{"model": "image captioner", "dataset": "photos with spoken descriptions (Open Images, Localized Narratives)", "train_examples": 203450, "image_size": 40, "crop_scale_min": 0.5, "horizontal_flip": true, "color_jitter": 0.1, "cutout": 0.4, "tokenizer": "word", "vocab_size": 4585, "encoder_arch": "mlp_mixer", "encoder_norm": "layernorm", "encoder_norm_position": "pre", "encoder_activation": "gelu", "encoder_mlp_ratio": 4, "encoder_parallel_block": false, "encoder_inner_norm": false, "encoder_patch_size": [4, 4], "encoder_conv_stem": false, "encoder_layers": 14, "encoder_width": 384, "fusion": "cross_attention", "decoder_width": 128, "decoder_layers": 12, "decoder_norm": "layernorm", "decoder_norm_position": "pre", "decoder_activation": "gelu", "decoder_mlp_ratio": 3, "decoder_head_dim": 48, "decoder_fused_qkv": false, "decoder_bias": "all", "decoder_qk_norm": false, "decoder_layer_scale_init": 0.1, "decoder_parallel_block": false, "decoder_inner_norm": false, "decoder_positions": "rope", "decoder_cross_attention_every": 1, "decoder_tie_embeddings": false, "init": "torch_default", "residual_init": "none", "optimizer": "cautious_adamw", "lr": 0.0017, "beta1": 0.95, "beta2": 0.95, "eps": 1e-10, "grad_clip": 1.0, "steps": 10400, "batch_size": 128, "epochs": 6.5, "lr_schedule": "wsd", "decay_fraction": 0.3, "final_lr_fraction": 0, "warmup_steps": 520, "weight_decay": 0.1}
Rows from block 2 of the image encoder of a small image captioner, named by matrix and row number. Rows with one number belong to one neuron. Each number is 200 + 20 x the weight over its row's rms, rounded and kept within 0 to 999. All counts start at 0.
After each neuron's rows are labels from the 100 images, of 14976, where the neuron reaches its highest value: "patch colour" is the nearest of a few named colours to the mean colour under the peak. Only what is clearly more common there than usual is listed. The data: photos with spoken descriptions (Open Images, Localized Narratives). In brackets: how many of the 100.
# fc1: MLP up (encoder.blocks.2.mlp.fc1.weight, 1536x384), inputs 128-255
# fc2: MLP down (encoder.blocks.2.mlp.fc2.weight, 384x1536, transposed), outputs 128-255

fc1.187,195,171,199,187,205,191,216,179,212,144,168,206,212,190,194,202,188,203,199,197,203,192,192,226,202,182,210,207,191,200,190,174,197,197,206,193,208,194,191,231,156,213,175,183,207,206,218,211,203,193,232,239,221,198,252,205,177,200,181,223,208,213,165,183,190,205,211,190,216,201,195,187,191,179,228,196,197,226,187,236,180,175,266,201,186,231,187,219,182,256,154,164,207,211,201,204,187,196,204,185,242,194,195,201,190,193,182,197,194,202,194,193,201,194,190,210,216,199,207,206,177,190,197,214,193,207,200,202
fc2.187,212,154,219,205,213,174,179,204,170,210,215,189,217,210,180,190,189,166,191,229,197,198,188,173,178,180,189,185,202,175,178,178,215,215,212,211,220,228,190,229,185,219,192,177,228,195,190,210,192,203,212,199,230,200,218,225,187,218,182,195,203,206,195,237,191,214,226,198,219,178,236,209,209,194,178,201,224,197,205,207,224,164,214,197,187,167,204,189,185,215,178,196,221,191,206,215,189,176,206,208,194,178,224,210,221,194,193,186,207,168,229,238,182,178,211,224,175,199,202,175,201,201,197,177,204,183,237,223
patch colour: orange (25)

fc1.612,182,181,227,204,214,188,205,190,206,207,190,184,205,231,255,195,175,192,215,217,200,179,242,196,184,203,183,166,201,217,229,183,261,204,213,176,178,213,226,187,200,155,197,191,205,197,227,202,208,173,213,184,228,199,213,212,206,231,200,196,195,221,182,190,237,155,199,197,194,196,232,182,236,203,216,182,196,202,200,218,178,176,180,205,194,199,194,188,215,230,194,208,186,196,226,184,223,195,213,183,197,177,217,205,213,223,221,195,200,179,202,195,195,210,238,204,185,199,207,230,194,193,229,173,253,190,199,200
fc2.612,223,193,189,196,233,232,217,207,185,159,221,159,215,222,198,189,206,205,230,193,222,213,201,193,210,232,231,194,180,214,187,210,204,189,197,195,209,201,190,204,183,218,155,197,236,191,202,206,194,176,179,170,170,217,211,219,186,199,196,157,190,209,189,182,228,194,229,220,203,199,227,208,196,231,172,207,207,216,227,216,151,206,235,235,201,225,210,189,193,198,185,197,219,186,206,201,218,197,177,189,197,172,203,193,194,195,202,179,183,184,231,201,195,221,218,188,214,198,196,226,196,182,230,196,196,182,218,180
patch colour: black (75)

fc1.559,199,206,255,215,232,161,239,188,232,195,200,200,170,179,191,210,187,181,172,149,197,180,218,202,202,222,220,214,190,176,251,164,179,184,177,186,199,195,221,188,179,204,172,176,244,220,196,185,201,175,198,168,195,204,234,186,220,202,215,255,185,194,193,196,241,176,186,241,166,211,200,243,236,214,176,201,191,215,199,186,162,194,178,191,210,178,239,177,204,228,209,186,156,180,240,154,204,203,198,202,194,208,186,189,197,153,183,218,202,165,195,201,221,234,202,200,221,188,204,191,215,225,191,200,231,202,188,209
fc2.559,236,216,200,173,210,202,185,180,197,209,220,226,202,205,175,216,236,230,173,166,212,223,237,191,189,226,207,237,214,195,219,165,187,199,238,224,183,182,227,201,217,240,186,181,192,242,206,174,193,214,202,198,167,243,233,209,180,177,214,195,171,207,179,189,190,169,153,225,227,192,191,201,185,207,146,222,163,207,226,192,164,201,185,190,171,194,229,191,199,222,216,221,178,180,199,208,207,203,177,179,208,224,170,225,208,183,206,204,201,225,188,190,227,206,177,220,197,225,240,219,172,202,184,218,239,212,193,218
patch colour: brown (66)

fc1.195,197,191,211,212,191,179,207,162,197,169,154,191,186,191,196,202,191,196,187,180,209,199,197,244,231,192,223,209,189,158,213,175,191,226,197,204,193,212,195,198,191,192,191,224,203,198,203,242,215,167,208,181,222,218,241,209,195,276,180,250,207,185,192,206,198,205,153,222,196,188,245,180,208,213,191,200,197,206,206,209,209,172,225,179,187,208,233,218,171,184,195,179,215,150,235,178,231,241,204,194,200,186,160,201,188,188,187,237,196,192,211,199,209,251,219,181,216,181,195,193,177,183,182,201,204,213,189,218
fc2.195,180,199,203,207,199,214,190,206,188,240,181,179,235,207,184,196,183,205,207,204,168,221,198,202,220,207,196,171,212,186,209,194,209,221,202,186,212,201,215,178,202,179,185,252,209,181,197,231,228,203,173,216,209,204,226,210,191,246,210,194,240,199,177,210,182,208,192,183,250,214,181,206,190,211,212,196,186,179,221,194,230,206,213,224,221,217,233,231,166,235,161,191,180,202,227,205,170,216,228,216,205,204,236,182,182,248,202,231,207,214,227,222,189,216,206,214,212,211,198,210,203,209,215,209,202,240,190,216
patch colour: pink (38)

fc1.367,206,179,206,236,218,200,213,212,188,192,202,204,162,242,204,196,209,166,229,165,186,185,203,263,208,196,213,204,186,200,224,169,196,214,232,219,215,208,214,205,175,208,190,215,207,242,207,221,212,179,208,202,202,203,212,231,214,199,195,219,213,195,188,200,202,211,196,208,207,206,205,180,193,229,209,212,203,176,212,201,177,154,237,194,188,201,228,190,202,198,192,202,204,200,200,188,180,185,240,199,222,180,230,198,201,209,183,208,195,194,193,151,163,215,202,207,236,205,206,199,180,185,195,195,199,202,178,195
fc2.367,159,198,189,178,217,222,188,222,196,193,209,209,186,155,185,182,210,210,231,201,189,177,161,194,216,224,221,202,201,205,202,232,234,189,219,205,180,214,201,199,201,215,230,220,207,227,197,165,200,201,197,237,184,194,202,184,214,172,239,189,190,187,225,211,191,203,220,190,214,236,205,201,204,215,230,206,201,200,206,241,175,224,228,180,231,197,172,179,214,229,203,198,170,209,211,204,223,235,168,210,198,197,190,202,194,216,175,223,180,228,195,155,221,201,188,217,206,222,215,221,198,169,192,211,194,169,207,188
patch colour: pink (56)

fc1.637,188,221,191,208,213,167,198,161,193,171,190,217,196,187,192,202,201,209,195,162,188,222,200,263,188,201,175,188,206,181,203,174,221,183,212,191,218,207,196,199,208,198,190,199,209,197,199,196,196,207,260,207,213,214,195,192,200,235,161,185,171,255,185,214,221,197,211,189,203,195,230,195,202,197,218,206,208,197,214,189,172,192,217,202,190,202,236,190,188,211,188,205,211,160,240,224,234,188,205,203,252,201,149,182,216,203,205,216,183,197,192,177,212,229,192,204,186,201,175,211,166,207,191,173,204,189,234,178
fc2.637,190,209,238,182,215,218,230,189,187,240,205,197,245,191,184,237,199,207,217,196,213,199,216,205,216,138,207,241,201,183,233,196,202,193,191,180,218,206,211,204,228,174,184,203,185,186,216,231,166,229,191,185,200,187,173,205,222,190,228,209,207,201,160,224,204,191,200,190,224,199,221,205,228,236,144,205,234,208,219,193,210,223,198,209,204,215,230,209,206,178,149,200,194,202,190,187,192,217,196,172,191,192,216,145,239,213,209,187,210,193,218,206,204,177,202,191,173,186,211,220,212,210,176,181,227,220,220,199
patch colour: pink (25)

fc1.141,202,209,211,207,176,221,203,204,234,203,180,235,184,196,200,230,185,224,197,219,218,189,232,208,185,224,189,204,197,217,198,191,206,187,162,149,203,208,214,229,208,185,181,207,203,189,225,180,183,199,210,176,197,208,179,207,205,200,209,199,187,242,198,269,214,200,209,202,142,197,208,242,210,203,230,196,206,182,200,202,202,182,195,192,211,207,190,150,220,194,215,187,189,204,186,171,219,192,209,208,202,207,212,187,203,211,219,215,203,179,198,206,181,182,207,193,203,171,205,207,218,223,217,205,222,185,208,218
fc2.141,192,241,199,188,198,198,218,221,192,220,188,200,217,177,189,174,219,235,209,224,223,204,220,204,238,217,207,224,204,196,243,202,198,196,163,181,222,177,220,208,223,216,191,190,177,196,197,167,195,212,195,197,195,182,193,185,209,197,202,208,164,225,214,203,196,214,208,189,176,174,219,231,191,246,221,208,197,163,183,191,223,194,173,218,214,216,215,184,230,210,214,201,231,203,191,193,188,218,199,229,179,225,207,191,220,201,213,223,218,189,227,219,219,174,201,196,143,229,191,202,232,239,200,202,211,202,188,220
patch colour: black (35)

fc1.625,217,210,199,229,194,221,215,196,197,154,185,198,218,224,190,196,190,206,235,210,180,201,211,223,210,178,176,195,192,225,203,193,212,205,195,196,198,177,215,231,194,226,160,209,231,211,218,213,217,206,206,248,224,202,216,228,196,202,195,216,221,184,180,163,183,190,200,196,210,201,203,182,188,195,250,208,208,217,201,235,180,209,231,201,193,226,209,202,184,227,175,191,214,188,203,217,190,207,249,191,199,197,212,196,196,236,202,185,178,194,215,213,181,219,177,190,204,204,197,239,178,168,225,198,197,207,192,197
fc2.625,223,209,235,203,205,185,221,189,197,190,215,173,202,215,190,189,217,197,214,204,175,189,227,182,187,212,209,215,190,190,163,187,198,212,215,192,248,169,194,212,189,228,185,181,235,223,199,206,191,221,220,215,205,222,226,171,186,193,141,219,195,185,178,236,228,212,225,201,217,187,228,238,219,194,187,209,196,190,235,211,198,195,203,200,172,206,202,186,192,242,197,165,219,208,188,208,204,206,218,212,200,193,191,194,223,239,181,173,208,190,214,189,179,204,191,218,183,188,199,206,195,177,179,173,214,193,200,235
patch colour: orange (55)

fc1.613,200,200,208,228,204,223,211,170,221,220,182,216,209,232,205,228,208,214,235,192,207,202,227,199,229,199,167,199,198,197,213,190,186,189,173,200,194,185,219,201,182,187,181,255,187,187,187,186,185,183,188,189,244,209,172,229,225,223,174,184,176,206,199,197,204,172,194,200,195,256,162,243,193,231,239,177,194,221,188,205,182,211,191,212,183,228,224,181,185,244,181,187,181,197,169,142,223,194,237,179,192,194,184,184,235,226,241,184,200,219,191,195,186,208,199,185,239,157,183,213,171,216,220,196,211,207,221,213
fc2.613,165,197,245,186,228,203,237,196,219,192,202,224,202,232,188,206,203,210,244,161,233,218,201,197,257,175,220,211,193,196,180,198,185,200,212,201,210,210,228,213,204,212,203,223,179,184,165,208,187,206,214,172,207,182,208,152,211,212,205,228,222,213,179,199,188,176,186,196,185,216,181,208,221,193,210,224,191,208,192,171,169,199,225,176,218,167,172,167,175,198,159,233,192,206,237,223,193,249,164,202,169,199,179,187,236,199,214,197,208,198,188,157,212,246,193,190,207,198,230,220,217,221,191,169,195,198,227,181
patch colour: black (37)

fc1.69,215,207,220,198,172,188,220,213,223,215,182,204,189,175,227,221,190,191,183,210,230,158,220,191,184,191,225,180,207,188,211,204,214,216,199,204,208,204,224,177,205,167,214,188,191,210,213,221,188,236,181,214,194,265,190,220,208,208,216,201,193,183,204,244,178,167,165,200,193,227,236,189,242,216,171,194,175,192,226,239,209,236,183,201,213,188,237,214,183,197,199,198,188,190,225,175,216,224,197,200,186,198,205,198,192,174,243,244,203,202,207,206,184,222,229,205,200,215,213,205,207,186,191,179,218,176,186,179
fc2.69,247,189,221,213,170,187,230,234,180,222,185,210,225,166,233,211,207,163,164,216,229,159,218,205,170,226,220,187,196,181,219,177,239,217,238,232,196,205,195,187,215,205,219,214,207,219,204,174,199,223,178,217,210,157,210,208,187,194,213,185,187,190,198,145,164,178,127,179,216,206,218,215,245,230,197,204,202,204,185,224,259,201,216,187,181,206,178,200,181,194,188,226,213,204,220,220,200,199,205,174,197,172,231,228,183,182,230,201,195,168,208,221,205,216,214,224,196,213,213,195,185,194,212,206,197,190,159,223
patch colour: black (37)

fc1.198,223,203,188,237,154,200,201,205,168,181,183,211,199,225,208,233,186,229,246,224,207,200,220,216,197,194,169,168,205,197,195,197,248,196,202,200,205,213,223,197,157,178,186,218,188,231,198,205,193,169,208,208,204,244,201,194,212,197,184,205,186,215,170,191,190,200,199,186,211,193,203,198,195,181,217,197,190,182,266,242,192,207,195,211,198,247,195,214,205,207,178,149,196,206,189,197,191,209,212,189,216,185,215,227,204,244,198,210,207,188,181,215,174,188,215,190,205,171,229,214,179,192,181,192,219,196,214,211
fc2.198,147,199,218,160,196,192,241,181,198,200,176,211,241,213,218,200,190,213,180,186,216,225,211,199,204,209,198,188,188,194,233,185,193,215,178,187,228,149,210,170,209,166,168,182,218,173,197,209,190,177,193,220,192,187,215,181,198,239,201,241,177,198,158,169,212,189,189,202,195,211,201,197,156,221,167,193,199,225,142,210,188,217,209,212,195,221,170,157,217,178,184,185,187,204,187,221,149,222,200,205,173,160,197,181,203,206,223,184,187,224,198,195,222,194,162,193,216,231,190,207,228,245,188,208,209,209,215,198
patch colour: orange (27)

fc1.630,212,166,232,220,213,195,234,158,214,206,162,206,216,191,204,224,172,213,206,194,206,184,205,195,240,223,171,204,204,195,196,213,177,203,172,174,210,192,195,227,167,180,176,231,207,196,191,190,206,202,198,212,254,203,204,219,192,193,205,197,157,189,182,188,205,187,198,234,215,291,175,213,195,214,217,185,188,226,190,213,172,205,195,203,196,225,193,208,212,277,175,183,169,211,178,159,183,196,212,177,204,174,197,199,182,189,230,186,206,204,206,199,203,194,188,189,267,178,211,209,199,216,232,227,217,203,209,175
fc2.630,185,160,230,198,194,222,198,179,205,187,206,202,181,221,234,229,196,184,201,174,234,179,210,180,237,194,218,199,229,200,179,174,167,246,221,215,196,190,191,212,184,179,231,211,197,197,206,201,222,178,206,202,227,207,191,176,218,196,196,200,216,199,223,192,230,203,189,219,206,212,179,202,206,192,210,200,183,224,225,229,192,205,217,172,201,215,213,187,195,201,191,219,186,204,164,198,188,205,212,183,227,173,200,229,190,223,228,169,225,162,204,198,187,176,206,190,185,185,219,198,187,205,244,187,193,218,228,214
patch colour: brown (83)

fc1.669,204,173,212,235,201,218,209,197,203,210,171,230,200,218,206,230,181,199,221,192,186,189,224,205,226,197,185,184,199,187,199,232,183,168,162,186,180,211,223,204,188,174,197,232,203,197,198,186,175,200,188,195,228,220,189,227,216,244,144,196,180,222,178,207,213,180,191,203,195,245,191,205,201,221,231,169,205,215,186,198,162,217,233,201,179,207,237,169,162,216,167,187,190,196,208,160,222,203,215,171,200,192,187,173,240,171,234,208,196,221,175,205,190,217,205,181,217,178,156,207,163,224,204,187,216,178,228,226
fc2.669,220,229,206,187,196,194,216,196,180,211,193,228,192,216,195,193,207,206,220,178,193,219,189,170,212,196,207,195,215,190,216,182,209,183,201,207,199,188,209,250,213,232,207,194,163,179,164,211,201,200,221,223,188,192,208,137,228,191,240,226,212,216,232,172,179,189,174,200,185,191,155,194,175,204,208,202,187,177,164,178,178,191,200,187,227,157,172,181,199,190,183,211,177,229,173,197,197,226,178,176,189,229,182,210,226,171,202,182,190,206,196,186,208,199,190,185,183,226,214,225,200,235,201,174,197,184,238,165
patch colour: brown (64)

fc1.362,198,187,208,220,212,213,203,199,226,219,186,217,198,196,197,237,160,225,199,197,227,184,251,198,208,196,195,177,219,199,203,185,198,195,179,160,201,184,219,189,207,168,196,211,184,182,196,192,208,203,197,186,251,217,188,218,208,239,166,192,150,207,194,219,199,157,211,200,177,243,203,224,191,217,227,188,177,204,196,198,193,221,181,205,201,193,247,192,196,209,199,200,168,200,199,134,215,201,212,202,205,207,207,202,219,193,237,225,207,195,195,216,153,210,201,204,209,173,208,201,199,217,177,209,229,200,212,203
fc2.362,190,206,203,202,220,218,219,196,176,216,204,202,170,193,179,195,196,217,197,173,186,216,214,178,222,209,199,220,175,184,190,165,185,204,185,198,192,185,236,192,209,219,225,191,166,193,173,184,221,202,211,197,183,189,201,173,183,185,197,183,175,202,242,199,208,181,210,214,192,197,175,205,195,193,218,194,185,181,205,165,187,167,191,170,204,171,169,177,187,201,223,208,183,222,235,202,195,219,179,221,179,238,210,229,213,212,187,184,215,205,205,181,205,227,171,207,199,197,244,204,198,225,223,172,233,209,220,202
patch colour: black (87)

fc1.166,183,181,207,231,209,208,205,188,180,202,182,240,198,229,184,219,189,215,210,187,233,216,203,262,229,198,168,200,193,179,206,194,190,189,207,189,192,223,203,210,218,159,178,221,212,173,180,206,188,221,212,177,212,200,201,228,201,243,187,197,167,230,150,196,219,171,212,208,211,219,221,214,202,219,231,181,231,221,207,208,166,198,212,169,193,211,227,186,186,214,169,207,203,186,194,197,229,192,220,206,205,207,147,184,224,184,189,230,206,191,196,190,215,202,195,209,192,192,187,199,169,221,185,176,200,205,251,237
fc2.166,180,206,204,208,225,216,188,194,206,201,210,180,232,185,166,210,178,176,226,199,203,202,211,209,213,175,197,222,180,205,203,229,207,209,181,204,211,232,192,217,215,161,200,241,196,177,196,257,181,205,223,177,226,200,215,230,215,205,198,211,234,257,169,197,206,207,181,195,188,191,211,209,222,220,192,196,239,214,204,204,195,195,222,200,205,221,224,208,168,201,155,207,203,204,195,188,194,210,201,183,212,209,221,163,227,233,188,231,237,208,222,229,225,201,233,172,184,175,207,184,173,236,210,197,196,209,231,190
patch colour: pink (30)

fc1.699,205,209,199,240,175,207,212,212,184,166,173,182,192,233,221,201,205,221,236,214,179,192,216,209,192,184,195,195,216,209,209,199,225,206,192,195,202,182,261,204,175,210,189,196,236,211,209,209,206,173,217,214,232,216,231,174,197,207,184,210,221,191,195,191,212,202,196,189,200,208,222,199,193,199,250,199,197,182,234,229,206,205,199,209,202,256,218,207,192,254,201,173,203,198,200,203,200,227,237,196,199,202,210,198,206,229,201,179,200,179,194,211,168,205,195,187,202,195,209,259,193,168,205,184,207,206,195,222
fc2.699,240,231,193,189,171,210,214,174,209,172,192,215,191,193,191,209,193,206,209,197,183,210,186,206,173,215,195,232,174,222,196,185,196,219,220,219,244,154,188,209,154,231,197,192,215,238,213,190,195,204,211,184,158,215,224,184,192,189,166,226,189,189,182,181,205,224,199,212,209,199,196,215,179,224,210,234,208,178,208,192,228,188,203,216,189,213,199,195,183,234,220,162,208,204,202,207,183,255,211,232,178,196,195,202,195,244,191,193,196,208,197,169,195,204,177,209,190,210,199,199,196,210,187,216,182,212,212,227
patch colour: orange (28)

fc1.125,179,185,208,237,213,206,208,214,223,213,197,230,186,198,201,244,186,182,216,187,201,199,243,201,227,194,170,164,201,189,207,191,206,186,171,193,189,215,233,185,207,166,206,256,187,184,186,184,199,200,196,186,227,225,186,228,224,227,170,191,163,214,194,191,190,150,202,200,197,228,200,218,197,214,233,176,183,206,194,202,165,218,189,211,193,193,249,157,176,207,174,210,165,207,232,151,240,191,225,190,190,204,194,192,230,178,233,243,199,220,189,194,180,253,214,205,217,186,182,213,179,225,211,181,220,206,194,197
fc2.125,191,214,216,185,236,198,230,204,187,223,195,203,196,207,170,180,215,215,206,210,184,233,201,189,209,184,213,206,174,199,215,197,196,185,186,195,189,206,242,216,201,219,209,181,182,184,152,201,204,203,216,174,206,202,212,202,183,182,184,219,172,204,222,186,194,171,209,195,178,191,169,209,208,208,199,203,194,164,234,188,161,161,205,145,190,165,172,204,187,185,191,214,196,219,238,199,198,249,168,214,187,238,218,220,253,197,188,182,193,185,192,168,205,238,163,205,200,199,224,230,181,221,220,168,222,218,213,205
patch colour: black (61)

fc1.263,222,172,230,211,207,207,212,165,207,201,198,214,218,231,184,205,165,174,181,165,195,161,212,207,158,221,207,211,187,201,184,213,178,160,192,174,210,195,190,235,218,188,165,236,191,217,209,210,194,221,201,167,218,195,188,201,191,197,196,211,150,209,178,212,200,195,194,214,196,206,187,194,190,190,171,176,186,188,199,195,165,190,216,178,197,192,211,172,215,195,189,211,171,217,191,181,191,191,203,194,228,170,212,202,234,211,188,199,207,173,176,212,203,187,200,208,227,163,209,193,200,227,180,192,220,196,233,197
fc2.263,208,182,196,198,207,214,157,199,172,208,203,195,174,177,197,198,203,180,204,199,192,208,174,163,198,205,202,229,176,203,193,190,171,181,211,197,197,188,189,215,231,204,194,208,152,199,196,167,199,212,198,188,193,182,188,203,202,212,200,156,223,237,243,180,202,195,196,220,193,210,212,207,181,191,205,191,192,209,190,209,182,192,224,215,189,204,180,207,190,199,184,223,210,202,209,183,202,211,168,209,223,196,210,218,207,218,184,158,204,181,226,222,178,185,212,224,212,189,229,234,185,219,227,233,213,184,231,196
patch colour: brown (67)

fc1.621,174,191,200,230,207,159,204,193,208,189,199,230,158,184,185,222,142,222,189,177,199,197,231,204,208,190,193,180,230,186,198,192,208,197,199,180,177,215,210,185,194,188,161,212,184,185,183,193,209,202,204,189,231,215,250,185,231,230,160,203,173,229,209,200,239,166,203,195,191,210,210,238,210,196,210,200,186,205,200,210,179,186,186,186,208,206,242,209,178,241,191,179,154,193,208,138,185,219,202,209,216,211,206,188,188,155,224,206,198,220,190,198,208,241,244,196,228,200,196,184,191,202,195,221,231,203,190,199
fc2.621,191,213,201,198,221,221,227,188,215,232,203,201,211,234,181,215,202,170,186,235,153,220,225,194,208,203,169,218,207,234,234,198,191,203,205,163,201,203,208,179,202,182,173,209,188,179,184,213,201,182,184,228,227,178,221,204,173,202,215,183,171,205,204,216,210,180,190,219,212,176,152,196,224,208,242,202,203,199,222,185,179,203,188,167,206,184,186,215,189,207,196,208,212,218,235,188,203,218,204,206,175,228,218,182,234,219,172,216,185,206,199,163,202,213,203,200,182,185,197,205,184,191,248,196,208,230,251,222
patch colour: black (37)

fc1.634,234,209,255,217,208,213,262,214,216,211,200,214,198,188,240,256,194,208,186,208,217,198,253,197,213,240,185,218,208,192,251,193,194,200,188,189,210,185,262,172,207,198,196,198,253,218,187,174,203,204,196,176,194,206,186,219,233,181,211,192,174,221,193,196,227,156,193,270,174,217,180,230,229,171,242,208,190,196,232,225,196,215,183,211,199,210,204,189,212,199,206,194,178,198,188,169,185,185,199,200,189,196,192,178,186,193,222,189,208,184,210,195,218,193,209,195,200,140,206,207,205,227,184,215,274,206,191,233
fc2.634,185,202,207,197,218,188,216,189,218,200,228,211,216,187,222,217,205,205,197,196,218,212,217,181,207,219,218,203,213,196,212,158,201,236,178,187,189,211,172,184,204,193,225,168,199,208,207,180,195,202,191,199,202,226,191,209,223,205,216,203,195,192,212,183,207,102,188,262,185,203,189,170,189,231,182,205,189,198,230,231,160,203,130,211,193,196,196,176,216,189,165,234,227,206,228,178,200,190,205,169,177,196,177,194,210,236,222,211,210,203,215,203,217,237,171,217,175,201,201,239,201,192,219,194,210,214,221,189
patch colour: brown (69)

fc1.466,200,211,226,185,198,186,205,192,223,215,201,215,171,191,177,226,173,200,176,178,217,133,213,193,177,221,212,215,197,194,195,241,191,165,182,163,179,207,197,208,211,182,165,221,191,180,214,184,176,219,206,174,190,192,209,212,231,192,193,224,166,217,209,223,240,201,185,237,159,210,179,247,199,186,193,191,197,193,183,185,201,192,195,170,193,185,206,189,208,199,216,212,147,200,194,166,170,191,182,198,224,199,198,211,197,176,203,207,207,183,144,213,221,182,229,191,223,188,208,179,205,231,187,213,232,184,219,219
fc2.466,157,210,195,236,191,198,170,211,185,228,207,217,173,208,165,204,199,189,194,190,192,202,228,190,174,223,190,227,176,197,213,190,179,171,199,179,213,142,218,213,250,206,183,201,158,211,183,177,195,213,175,183,241,202,176,206,200,241,177,159,211,226,236,200,204,218,167,204,180,200,197,238,174,198,211,190,160,199,197,195,202,186,197,186,180,213,203,174,180,211,212,198,201,227,195,204,203,218,202,218,199,207,220,216,200,215,193,194,226,187,198,219,213,193,219,223,219,177,233,226,202,232,230,224,233,189,220,226
patch colour: brown (60)

fc1.742,208,202,199,223,169,206,226,203,190,159,179,184,181,207,229,200,204,209,223,200,191,192,209,218,174,188,195,188,212,207,192,178,225,207,206,201,196,179,252,206,178,211,187,187,236,212,219,225,205,176,227,217,222,232,216,182,190,209,180,215,215,191,180,186,196,199,192,186,208,203,220,188,189,184,242,204,199,190,242,226,203,198,223,203,195,250,222,211,192,253,193,187,202,195,212,208,191,239,227,196,212,194,209,208,197,233,198,180,201,186,190,211,165,230,189,199,209,196,206,263,187,162,217,200,208,204,193,210
fc2.742,216,218,212,192,168,203,234,190,210,189,189,198,187,197,197,216,188,205,210,198,193,205,205,201,180,221,194,219,180,194,186,172,215,215,229,220,232,157,212,218,165,219,210,179,214,236,198,183,189,208,215,192,169,220,220,195,210,196,158,230,203,176,184,200,208,226,205,228,220,204,212,218,200,223,198,230,207,190,219,203,214,192,214,212,180,213,205,178,194,227,223,151,203,200,211,213,197,263,203,233,173,192,198,207,205,248,208,191,197,215,190,184,198,218,192,211,188,208,212,207,198,212,189,219,209,199,214,217
patch colour: orange (28)

fc1.654,178,160,201,189,200,210,204,213,166,204,208,212,195,231,189,208,198,238,216,271,191,198,197,213,191,208,238,201,208,202,199,240,199,203,209,204,210,234,198,184,172,194,202,230,188,175,204,184,202,180,208,172,186,199,222,208,195,185,187,210,201,214,207,191,220,208,214,207,189,189,196,197,203,212,222,189,238,207,179,215,205,193,203,218,209,220,200,233,200,199,180,190,194,171,221,199,190,180,196,176,206,200,224,228,230,207,205,177,141,246,160,162,212,172,221,179,197,209,161,200,176,187,195,200,201,183,235,179
fc2.654,165,198,184,186,199,202,213,224,211,242,223,233,197,223,202,181,185,162,216,187,191,189,200,222,217,184,212,209,167,221,207,166,220,211,210,207,192,216,200,197,202,189,206,195,204,198,222,201,201,197,234,190,185,210,190,218,188,201,190,218,204,204,209,222,211,214,179,184,219,175,222,185,205,231,190,204,225,217,232,166,224,219,242,191,194,185,217,196,210,189,207,220,158,218,188,169,228,189,171,187,211,195,246,219,214,204,226,226,205,188,189,191,209,167,203,201,174,221,158,209,198,219,208,155,193,223,167,201
patch colour: grey (81)

fc1.743,230,170,246,229,221,210,230,170,208,207,212,198,199,221,189,216,178,175,195,192,197,174,214,198,202,220,205,222,200,199,187,224,184,137,157,174,213,182,203,203,189,183,172,243,193,206,201,214,175,187,186,175,235,200,198,221,216,199,210,200,149,195,181,220,195,165,191,237,167,222,185,221,192,209,191,159,185,183,205,185,135,204,195,186,209,203,218,159,217,215,190,203,156,205,187,162,190,193,207,191,206,181,203,202,201,207,218,192,206,165,195,200,196,194,187,192,228,156,203,202,201,211,198,190,222,192,227,199
fc2.743,197,189,213,204,200,238,175,193,196,195,209,223,192,198,202,215,193,196,209,177,209,210,194,158,232,223,214,225,213,204,201,179,158,193,206,202,186,185,181,202,205,189,225,219,164,210,188,175,192,201,227,181,202,192,173,180,182,191,214,175,219,220,228,196,199,175,192,230,192,219,195,206,194,206,194,197,154,219,195,219,162,201,209,191,201,196,186,175,208,214,186,229,189,207,204,188,237,216,198,200,230,200,195,222,206,230,206,174,202,154,213,209,185,170,191,214,192,196,231,231,200,212,216,214,205,186,234,195
patch colour: brown (77)